Rows from block 3 of a small sound classifier, named by matrix and row number. Rows with one number belong to one neuron. Each number is 128 + 32 x the weight over its row's rms, rounded and kept within 0 to 255. All counts start at 0.
After each neuron's rows are labels from the 100 clips, of 14976, where the neuron reaches its largest size: "strongest on" is what is common among them. Only what is clearly more common there than usual is listed. The data: short read English sentences (LibriTTS-R).
# u: gMLP up (value half) (model.blocks.3.mixer.u.weight, 336x256), inputs 128-255
# v: gMLP up (gate half) (model.blocks.3.mixer.v.weight, 336x256), inputs 128-255
# out: gMLP down (model.blocks.3.mixer.out.weight, 256x336, transposed), outputs 128-255

u.130 [130 139 168 110 126 135 131 130 134 137 158 109 184 111 100 113 175 127 152 191  51 147  93 160 142  95  99 125 196 122 104  94 128 102 166 150 158 153 134 110 138  90 122  83 137 138 139 135 153 114  87 191 102 141 136 111 168  53 138 143 124 150 107  94 173  97 167  93 138 146  90 134 107 114 127 129 156  62 156 179 163 151 170 174 111 192 169 160 144  94 142 104 154 176 185 112 119 111 117 177 141  60 156 147 160 127 147 127 145 112  91  73 158 143 144 137 131 130 102 111 144 172  65 133 149 108 114 157]
v.130 [187 114 143 122  93  99 122 107 126 117 182  97  96 153 122 144 202 105 126 172 136 124 143 131 222  87 126  79 160 148 122 139 162  72 113 129  92 134 162 142 130 152  90 177 139 167  51 116  94 140 120 135  85 142 102 135 117 201 175 123 126 109 116 170 119 132 118 139 151 108 132 135 127 169 162 183  87 154 118 139 101 119 131  77 130 145 186  71 138 108 132 123 159  89 135 115 107  92 107  55 178 131 169 126 149  93 131  99 202 154 144 183 173 145 172 107 170  57 155 136 197 145 148 132 193 129 177 124]
out.130 [122  79 123 145 122 123 134 136  60 122 142 173  94 165 157  88 115 103 163  99 151 148 155 131 146 135 237 147 119 134 192 122 181 130 192 142 126 158 137 122 150 170 120 144 137 136 122  81 165 154 157 119 120  68 154 169 173 145 139 138 170 112 160 122  84 120 108 152 124 175 143 148 147 128 123 115  84 131 138 157  97 144 106 130 133 111 162  89  53 163 146 170 148 181  99 119 159 135  92 145 131 124 149 162 110 121 114 162 138 153 151 136  97 173  98 155 137 133 148  67 152  91 123 170 111 120 165 120]
strongest on: voice: male

u.85 [116  88 123 127 203 108  85 116  97 102 162  88 180 133  87 121 117  98  91 153 131  60 155 130 135 133 125 111 132 109 193  50 106 109 123 110 108 193 140 128  46  74 140  78 130 115 166 123 155 153 150 194 117  54 118 152 116 114 140 121  75 107 102 175 154 185 123 100 107  66 120 153 125 141 154 101  71 138 118 108 140 157  88 161 144 113 160  78 168 121 158 132 112 118 146 125 152 111  57 110 172 154 142 130  79 143 127 133  36 127 103 133 122 127 121 128 103 141 144 104  96 146 137 157 190  79 118 104]
v.85 [112 148 178 140 143  59 126 157 104 149 160 116 130 108 159 101  60 100 111 148 118 140 131  81 106 178  70 113 161  86  99 238 114 147 176 175 169  95 139 138  96 141 118 168  86 140 162 108 142 153 110 104 107 140 124  75 140  87 136 139 103  97 127 105 113 109 119 146  91  63 194  92 139 125  54 124 172 121  72 169  74 162 131 173  71  88 144  83 113 104 144 106 104 173  84 153  29 119 122 126 153 160 159 127  87 119 149 142 140 156 141 126 142 113 151 129  83 119 174 167 118 138 159 140 129 115 153  82]
out.85 [101 155 121 127 118  81 116 160 157 184 116 143 135 145 163 148  97 154 131 116 139 180 194 103 144 119 151 144 165  90  89 156  66 133 113 166 101 119 128 113 131 138 129  82 162 188 138 108 160  72 132 143 137 136 174 101  97 115 153  95  69 132 142 195 190 138 125 116 161 121 133 142 161 172 149 107 145  90 127 130 146 121 166 137  98 166  71 142 134 153 136 187 172  83 112 133 116  88  80 155  94 159  96  94 173 205 178 106 152 173 148 111 110 156 180 108 137 137 121  50 100  80 159 153 122 138 117  98]
strongest on: voice: female

u.321 [137  91 122 143 164 136 204 110 200  51 112 147 165 135  96 111 170 166 143 167 146 156 142 130 188 155 112 146 140 157 135 158 160 142 101  80 113  89 134 184 206 125  63 140 164 158 154 130 120 146 166 128 133 127 129 180 137  95  83 125 134 152 170 155 140 106 113 122 174 122 129 125 154 111 163 154  76  81 141 138 186  88 158 163 160 116  53 163 132  83 178 156 153  88 102 121 137  93 152 129 133 149 117 144 174 121  81  99 112  80 103 183 118 101 123 145 134 187 141 105 166 118 166  71 134 170 155  94]
v.321 [169 102 119  73 184 102 148 122 190 133 125 161  54 142 168 106 138 152 121 160 115 115 171 101  86 211 120  66 166 122 117 117 142 126 109 189  63 159 130 142 135 158 127 154 146 108 161 140 117 177 170 146 133 156 181 161  47 101  69 141 113 157 112 141 170 123 106 124 147  61  91 175 188 110 112 134  76  98  96 128 154  75 159 100 118  77 120 133  87  96 107 128 143 116 175 137 120 124 121 136 130  85  97 143 134 146  80 138 119 107 143  79 108  92 123 152  98  83  91 144 165 158 154  80 115 132 129 172]
out.321 [104 130 114 148 106 107 151 135 157 160 125 124 165 131 145  99 135  95 128 210 135 122 128 140 136 174 130 154  94 159 131  97 116 127  75 184 224 140 123 108  55  79 138 149 171 136 172  98 103 144 145  97 142 162 118 146 116 169  75 146  77 104 150 104  95 127 169 113 101 118  84 135 102  98 136 141 169 137  94  86 107 150 129  83 134 105 149 159 134 126 151  64 183 123  66 119 165 160 125 157 167 104 109 144 113  68 133  91  97 155 157  90  98 153 157 155 151  61  84 148 102 140 173 158 131  70 154 159]
strongest on: voice: male

u.220 [101 114  75 111  87  96 108 120  75  89 114 161 137  98 160 115  73 120 149 126 150  82 151  94  70 156 237 128 106 184  95 181 128 115 163  98 152 132 127 101 167 165 152  47 125  60 169  69 135 156 140 139  98 145 189  98 164  83 164 112 181  99 125 137 166 140 129 158 108 137 174 140  90 117 126 129 165 109 174 162 162 130 111  75 132 127 143  74 164 105 143 114 108 135 148 188 147 125 163 187 173 133 172 152  35 156 131 149 117 182 102 126 130  83 101 123 146 119 128 138 135  98 141  86 113  99 101 150]
v.220 [114  89  98 114 110  97 175 143  84 142  68 158 154  98 143 177 112 113 161 162  95 147 166 127 132  97 119 167  95  99 101 142 128 140 161 104 135 115  93 192  88  89 159 123 138 123  51  80  92 125 114 106 132  88 123 182 148 115 180 152 149  86  95 111 150 161 109 156 163 142 117 100 107 170  89 166 120  99 195 135 179 123 177 154 137 175  81  75 181 145 147 105 110  74 140 115 190 142 151 135 158 136 127 131 103 156 122 152  98 115  87 100 184 126 110 156 153 134 134  82  92 135  94 121 127 113 107 130]
out.220 [ 54  47 157 121  66 123 129 117 134 116  92 221  97 143 138 109 177 159 140 158 101 161 142 136 164  72 160 151 102  70 133  94  67 119 104 139 115 165  57 118 103 135 102  95 144 142 153 110 123 118 120  78 124 133  73 107  91 161 100  46 137 206  77 129 151 111 168  97 106 157 106 118 187 141 133 131 111  73 148 121 144 151 142 121 135 111 156 172 185 134  86 126 110 149  95 160 163 170 163 167  96  81 132 167 124 176 180 103  94 138 120 117 143 144 151 122 108 126 146 160 132 130  64 157 117 178 188 108]
strongest on: voice: male

u.90 [168 133 183 115 103 105 142 148 128 202  62 138 177 166 116 147 111  83 116 133 162 203 114 109 155 144 101 133  97 194  86 121 100 136  88  63 124 109 178 109 178 108 117 150 124  74 109 101 147 136 126 118 177  80  86 145  94 142 122 142 135 136 161  87 139 102 100 111 189 123 129 143  92 151 128 129 183 184 143 114 162 111 118 171 112 129  93  98 162 117 146 137 125 121 124 114 133 158 159 107 155  82 135 170 140 123 101 146 129 120 133  88  95 163  91 116 114 152 124  70 159 109 112 145  49 117 112  99]
v.90 [115 127 135 161 116 148 184 171 106 163  99 136 125 156 139 114 134 127 106 151 127 110 125  85 152 102 108 140 162 152 131 145 166 160  99 109 142 129  79 120 106 107 130  93 190  83 148 129 152 151 149 139 142 151 127 171 133 126  71  80  58 160  89 170 112 172 131  94 111 121 144 134 162 166 168  76 140 107 105 133 127 145 145 151 122 168 146  83  93 104 146  86 127 134 134 124  98 162 121  74 103 142 118 103 195 168 109 140 144 124 128 178 171 139 147 129 130 138 181 133 115 178 135 130 232  95 131 151]
out.90 [ 86 100 150  91 143  97 132 113 123 119 126  71  58 120 156 125 113 174 175 129  86 149 167 101  96  81 135  91 134  92 123 148 127  72 129 109 104 116 134 136 143 143 159 188 167 100  88 132 184 145 113 155 143 129 112 163 104 192 104 152  85 203 169 135 214 100  89 168  96 156 160  85 107  99 112 158 154 209 160 157 132  87 127  99  75 117 158 106  90  96 135  69 116 153 122  82  95 176  43  82 154 108 158 187 158 158  88 145 134 148 158 124 127 110 110  97 136 123 154 120  86 134  66  77 125 133 138 157]
strongest on: voice: male

u.240 [116 100 138 143 124 109 120 131  75 124 175 101 143 140 146 116 157 100 147  52 113 107 169 131 165 134 133 142 123 155 138 134 138 172 126 130 156 118 111 124 140 198 138  43 118 143 106 196 156 200 117 130 147 106 174 184 104 150 109 139 148 158 150 123 117 129  24 141 138 155 120 116  76 167 188 128 156 112 119  69 170 211 117 105 147 156  76 165  96 106 155 124  93  88 123 154  77  95 131  76 196 142 131 101  89 144 153 143 142  95 113 164  95 150 100 121 136 142 103 118  61 141 156 178 108 128 138 129]
v.240 [113 101  99 149 136 126 112 146 131  59 177 156 126 102 150 122 137  94 115 136 144 187 128 112  81 107 100 148 147  90 106 116 137  96  67 160 149 156 100  95 140 111 144 110 146 150 187 133 166 121 163  95 127 134 149 127 117 140 116 134 154  79  96 129 135  91  81 125 153 182 133 103 152  84 107 189 133 131 119 113 112  98 141  72 156 126 146 143 106 153 171  98 159  75 128 111  97 115 190 114 123 140 142 131 161  88 131 130 123 140 173 156 127 173 102 109  55 122  97 112 148 143 116 197  90 123 187 145]
out.240 [114 127 150 122  83 115 117 119 116  95  91 150  87 104  73 142 139 164 107  99 159 154 135 205 111 128 116 183 106 100  95 167 131 108 146 165 144 142 165 126 118 162 190 152 143 144 112  94  83 117  98 105 128 129 127 190 142 165 127 145  94 139 139 142 120  82 138 142 115 135  83  95 118 129 155  40  74 147 157 125  60 119 128  76  79 175 111 162 133 155 196 102 101 170  79 112 120  94  99 122 179 129 143 107 127 122 132 104 119  83 117 156 115 114 126 138  93 117 109  95 110  93 137 147 159 150 147 174]
strongest on: voice: female

u.243 [133 161 174 162 137 113 128 149  99 109 133 112 147 119 167 134 131 131  93 143 177 101 130 167 107 173 104 141 137 194 164 119 142 160 143 124 128 117 155 138 148 101 156 155 128 133 148 119 131 143 102 188 207 145  97  88 138 113 106 103 170 141 187 115 109  50 141 101 100 129  63 160 133  66 124 214  92  70 151 138 119 129 147 164  75 116  94 177  73  65 178 134 120 116  64 155 103 135 121 135 148  99 116  74 117 128 149  90  68 183  90 130 129 152 114 136 110 188 150  72 183  66 139 118  93 113 101 158]
v.243 [155 179  82 119 141 193 111 128 164 100 137 102  79 103 174 111  96 119 103 114 119  96 136 145 137 126 180 173 145 120  67 167  98 112 177  91 146 152 112 135  79 178 124  86  97 133 121 125  98 168 121 125  44  91 154 194 133 154  95 140 160 106 133 112 111  59 108 166  85 123 169  97  85  49  77 151 129 124 124 122 127 176 181  94 172 175 140 113 111 104 103 172 146 142 148  40 114 127 112 152 148 171  89 136  73 188 156 144 113  59 115 141 157 150  65 177 143 109 152 159 137  83 157  57 155  94 175 121]
out.243 [ 96 100 187 155 151 151  83  92  67 173 153 218 195 120 151 123  89 109 115 117 115 139  99 112 106 168 188 177  87 145 120 111 149 134 201 101 158 134 121 141 108 130 109 154  98 151 157  99 108 166  79 131 130 108 164 155 106 169 106  79  69 161  75 162 145 120 136 178  90 129 130 145  89 116 122 141 140 127  73 104 158 112 115 113 138 175  97 130 128 178 124 195 146 154 123 153 188 104 140 122 129  82 160 113 144 100 132 145 193  90 111 166 149 129 211 132 129 129  79 147 184  98 125 106 161 130 127  53]
strongest on: voice: male

u.98 [ 73 174  92 151 123 170 117 137 140 127 103 121 157  69 166  93 153 123 133 146 163 126 182 158  62 142  65  73 190 123  97  98 136 143  88 157 115 114 133 132  91 183  93 125 106  82 154 114 154 194 113 147  86 144 185 152 124 161 116 156 186  57 138 163 128 118 208 129 168  66 145 145 104  70 191 174  96  74 105 102  94 127 178 179 172 129 119 121  73 149 110 175 151 141 152 161 130  71 117 189 136 154 118 114 118 112 124 101 148 141 134 160 132 126 115 144 104 123 206 108 157 118 154  67 174  96 140 136]
v.98 [ 84 141 143 121 144 157 215 111 121 154  97 163  80 100 207 149 133 193 177 195 185 124 144 107 138 140 128 153 116  92 120  87 162 134 117 173 139 155 125 116 126 131 156 126 139 122 153 177 161 144 141 139 138 128 112 128 126  77 111 169 153  85 135 112 182 142 106 112 140 140 117 141 143  81 108 159 114 186 123  99 128 105 162 143 145  69 103 146 138 146 179 148 155 106 177 167 165  99 112 175 146 111 125 117  72 125 101 181 126 122 104 123 121 131 110 134  92 109 212  78 102 145  96 147 156 151 139 128]
out.98 [152 124  66 110 171 146  90 190 121 113 192 160 107 115 108 156 111 188 138 169  94  89 123  70 126  88 139 146 120 147 145  66  94  98 101 138 125 164 151  92 121  54 193 144 182 163 189 114 123 125 135  90 111 103 110 128  99 172 107  82  66 149 138 160 100  71 109 144 168 160 120 130  65 120 108 122 164  94 130  91  79 106 109 112 115 140 182 143  98 187  98  87 146 118 153 129  99 133 148 164 183 150  74 139 101 144 117 127 137  98 135  76 112 104 128  97 119  81 166 160  98 133 102 176 128 145 103 103]
strongest on: voice: male

u.87 [114 135 117 117 147 103  65  70 159 107 126 154 143 164 140 131  94 145 114  90 182 113  80 150  92 130 173 108  52  89 141 108 150  64  97 117 134 130 141 146 139 103 151 145 112  81 155 164 198 109 128  74 126 165 170  96 169 132  83 119 107 106 121 125 133 136 158 150  83 152 102  64  67 136 155 172 158 145 134  89 127 156 169  82 122 109 139 108 141 146 146 124 126 147 125 152  80 130 142 133 139 102 144 106 166 118 118 139 137 119 144 133  93 108  98 157 116  96 152  66 128 119 118 212 142 115 120 160]
v.87 [147 131 175 126 126 131 205 111 144 138 150 146 135 192 156 131 138 137 105 154  84  87 138 124 123 143 110 126 116 164 130 122 115  99 136 176 102 124 116 102 125 171 154  43  94 116 151 169 106 104 118 146 147  45 158 106 176 153 201 187 112 129 159  41 103  86  69  97 125  75 201 130  87 160  99 112 146 116 164 163 117 178 118 114 133 143 152 120 166 192  96 130 151 111 189 106 138 134 114 144 150 114 158 140 145 170  94 101 156 201 105  94  98 136 114 138 127 161 187 117 111 144  99 159 137 146 135  97]
out.87 [201 115  75 132 133 130 142 114  65 159  83 153  71 148 118  94 143 172 131 134 101 183 166 140  70 161 125 163 142  88 176 106 165 117 107 113 145 112 137 107 106  88 103  93 195 178 140 110  89 131  82 118 108  65 166 153 111 155 167 137  96  84 137 125 162 103 105 134 196 116 177  88 118 170 148 189 167 136  71  93 159 129 126 136 136 103 137  80 179  90 119 122  96 114  89 135 102 102 139 106 122 132 153 104 133 159 145 140 117  55 143 114 150 147 159 139 160 144 130 104 126 153 129 115 124 132 111 123]
strongest on: voice: female

u.324 [186 214 130 117  57 173 109 170 175  95 118 177 143 135 163 112 107 148 127 151 151 133 135 132 129 131 123  70 140 104 128 128 117 156  41 186 151 102 113 173 194 102 160 140  92 150 163 118 148 115 135 127 171 160 174 115 129 109 123 126 103 192 148 115 124 118  85 100 162 100 119 181 138  85 164 148 130 140 165 131 105 169 145 124  98 122 118  61 115 175 124 147  98  81 123 159 152 114 101 192 100 184 162 129 126 191 107  85 126 226 131 115 154 150 135 121 128 163 117 107 209 135 122 128  68 168 158  76]
v.324 [131 164 129 126 109 129  94  93 167  74 109 174 142 122 111 148 109 158  92 104 117 119 123 148 135  94 100  80 159  91 106 116 112  77 134 141 122  66  89 161  92 156  98  97 114 174 122 173 151 104 108 183 136 121  91 100  93 184 184 123 130  85 154  93  92 128 171 176  99 156 147 127 150 177 112 138 183  77 120 172 143 150 105 202 135 107 122 122 185 148 167 113 144 145 118 155  87 119 157 123 119  79 126 123 108 111 106  69 145  71 112 134 100 152 150 177 137 121 134 121 120 119  67  59 130  78 166 138]
out.324 [134 141 168 124  90 191 144 148 132 135 132  85 118 162 107 117  87 162 100  83 100  70 142 158 134 173 131 172 152 100 112  82 136 122 123 118 144 156 165 114 157 158 138 112 139 107 137 126 158  88  69 172 114 171 138 156 135 151  76 114 148 166 102 119 155 123 156 196 128 166  91 160 153  83 113 155 144 231  84 104 119  84  99  77  91 146 116 147 167 154 153 147 116 149 133 146 142 162 159 116 150  96 196 146 111  89  30 138 111 128 113 145 127 137 149 144 188  86 123 109 219 147 123 153 141 112 154 104]
strongest on: voice: male

u.260 [130 152  85 123 160 165  74 160  73 160 112  98 111 136 115 130 107  74 145 139  91  96 158  87 151  80 103 140  55 164 143  89  75 129 118 130 161 127 115  82  90 144 196 123 111 128  92 118 136 124 176 140 157 120 137 119 125 132  90 114 126  95 100 107 118 109 119 145 146 130 138 164  91 131 145 126 156 109 153 117 205 125 181  90  47 172 175 130  99 205 151  91 144 142 114  92 111 128 156 126 129 136  90 203  74 200 131 119 164  56 138 102 107 137 153 118 119  85 140 115 132 127 144  75 121  75 160 186]
v.260 [139 162 123 129 108 165  80 127 149  97 155 171 108 114 137 113 103 114 135  89  88 138 115 152 175 159 139 102 179  70 124 103 158  96 153 127 123 182 141 135 118 111 158 205  95 155 132 105  94 101 144 144  95  87 151 136  97  74 129 119 173 128 125 169  60 108 144  71 127 123  99 132  86 158 150 175 159 142 203 181 135 122 166  97 126 125 100 169 103 226 136 119 124  81 110 139 165 131 126 104  84 147 195 168 165 118 144 167 153 144 126  10  93 130 132 103 115 168 176  90 163 152  91 130  93 124 152 153]
out.260 [ 96 101 129 151 109 104  91 101 170 114 103 203 165  68  95 145 130  86  95  88 150 139 114  97  88 146 125  67 186 155 109 167 158 137 131  90  84 114 152  70  81 147 175 124 157  84 119 142  49 140 127 122 116  96 172 151 141 147 100  89 107  72  92 109 150  96 112 179 156  89 114 143 100  93 144  78  99 132 131 152 131 139 186 117 103 145 106  92 111  84 169  92 116 150 139 165 135  81 147 131 172 139 150 126 186 176 154 108 157 105 112 140 150 103 143 138 153 138 128 100  87 186 171  87 142 148 127 148]
strongest on: voice: male

u.282 [ 55 130  95 129 119  66 152 177 120 110 141  92 155 138 168 137  90 146  98 134 108 160 143 117 129  63 117 107 109 143 127 178 138  84 126 111 147 155  97 110 172 112 175 116 143  80 131  89 137 144 126 158 113 104 112  91 149 123 140 131 150 103 106 156 141 116  90 161 158 160 130 124 111 124 125 142 132 189 118 119 116 137 153 101 154 112 152 167  87 116 148 123 145 112 198  79 141 108 153 134 100  76 141 170 189 145 145 120 185 114 149  92 176 165 127  95 142  95 154 144  77 111 102 154 163 199 132  82]
v.282 [ 92  82  53 152  86 114 150 180 120 161 149 143 164  85 141  64 130 139 117 146 108 144 111  74 138  55 100 109 160 123 157  91 125 104 117 156 109 161 100 134 122 118 157  77  70 141  77 105 104 126  96 122  92 157  91 138 125 150 110 119  96  84 159 140 118  78  92 148 132 108 218 163 171 187 172 151 132 106 126 165 107 127 125 122 126 159 122 166 150 132 103 166 122 113 107 137 152  90 142 134 188  63 115 151 126 109 121 178 132  58 128  73 151 132 103  92 132 146 131 129 186 145 134 134 124 153 108 146]
out.282 [161 102  93 139 206 101 101 173 161  99  25 186 123 151 128 159 131 140 107 199 129 168  93  89 148 132 199  93 150 194 125  75 151 133 187 132 183  67 140 103 145 126 130 224 138 153 115 123  78 118 176 127  98  89 129 162 126 140 118 125 151 164 102 150 162  63 125  60 154 168 149  90 112 143 118 110 145 128 131 143 107 121 108 150 125 123  87 127 121 102 158  98 102  98 114 134  96 140  65 176 113  96  68 128 126  98 115 106 113 112 132 152 144  72 173 144 137 106 178  92 115 156 115 124 191 131 146 121]
strongest on: voice: male

u.262 [111 154 113  70 127  68 171  65 115 128 127 159 114  79 159  77 133  62 144 101  86 141  72 116 153 109 122 101 151 139 168 209 139 137 111 113 120 149 132 110 129 129 116 120 133 133 142 160  86 151 118 148 156 104 175 209 130 139 147 124 158 110 144 151 109  75 145 100  88 176  90 194 112 160 130 117 120 169  88 123 121 113  85 143 149 179 135 110 117 113 128 100 107 135  39 115 119 127 118 143 125 106  98  93 161 119 205 131  83 120 193  62 132  71 106 154 102 148 149 133 136 131 170 161 157 157 129 114]
v.262 [115  84 138  85 149 157 209 107 179 118 131 103  90 149 159 138 102  91 129 138 179 111  75 189 150 113 131  66 133 120 108 141 128 126 156 140 100 113 118  91 139 133 135 149 127  78  87 144  63 108 133  93 123 173  75 152 134 137 180  97 110 100 130 140 159 125 164  85  99 186  76 110 112 142 109 160 166 172 118  91 119 120 120 145 126 107 152 106 141 118 104 162 107  79 162 126 143 151 111 113 182  37 133  50 155 180  60 154 131 117 131  98 219 107 143 138  82 120 105 162  93 130 155  98  79  61  92  89]
out.262 [148 136 113  77 120 102 148 132 166 101 127 173 108 157 107 135  96 131 102 137  65 113 154 105 124 148 147 101 136 115 121 131 109 105 133 104 123 127 130 180 191  78 100 196 160 115 178 148 198 133 109  71 115 154 106  87 155  39  91  57  85 164 209 133  83  53 162 162 139 105  59 149 153 111 125 127 138 156 103 140 110  79 195 134 128  87  70 102 166 168 178 149 160 164 152 158 112 154  81 142 132 124 114 117 162  65  89 127 136 106 156 128 155 151 150 136 143 149  92 163 160 191  77 128 107 119 133  89]
strongest on: voice: female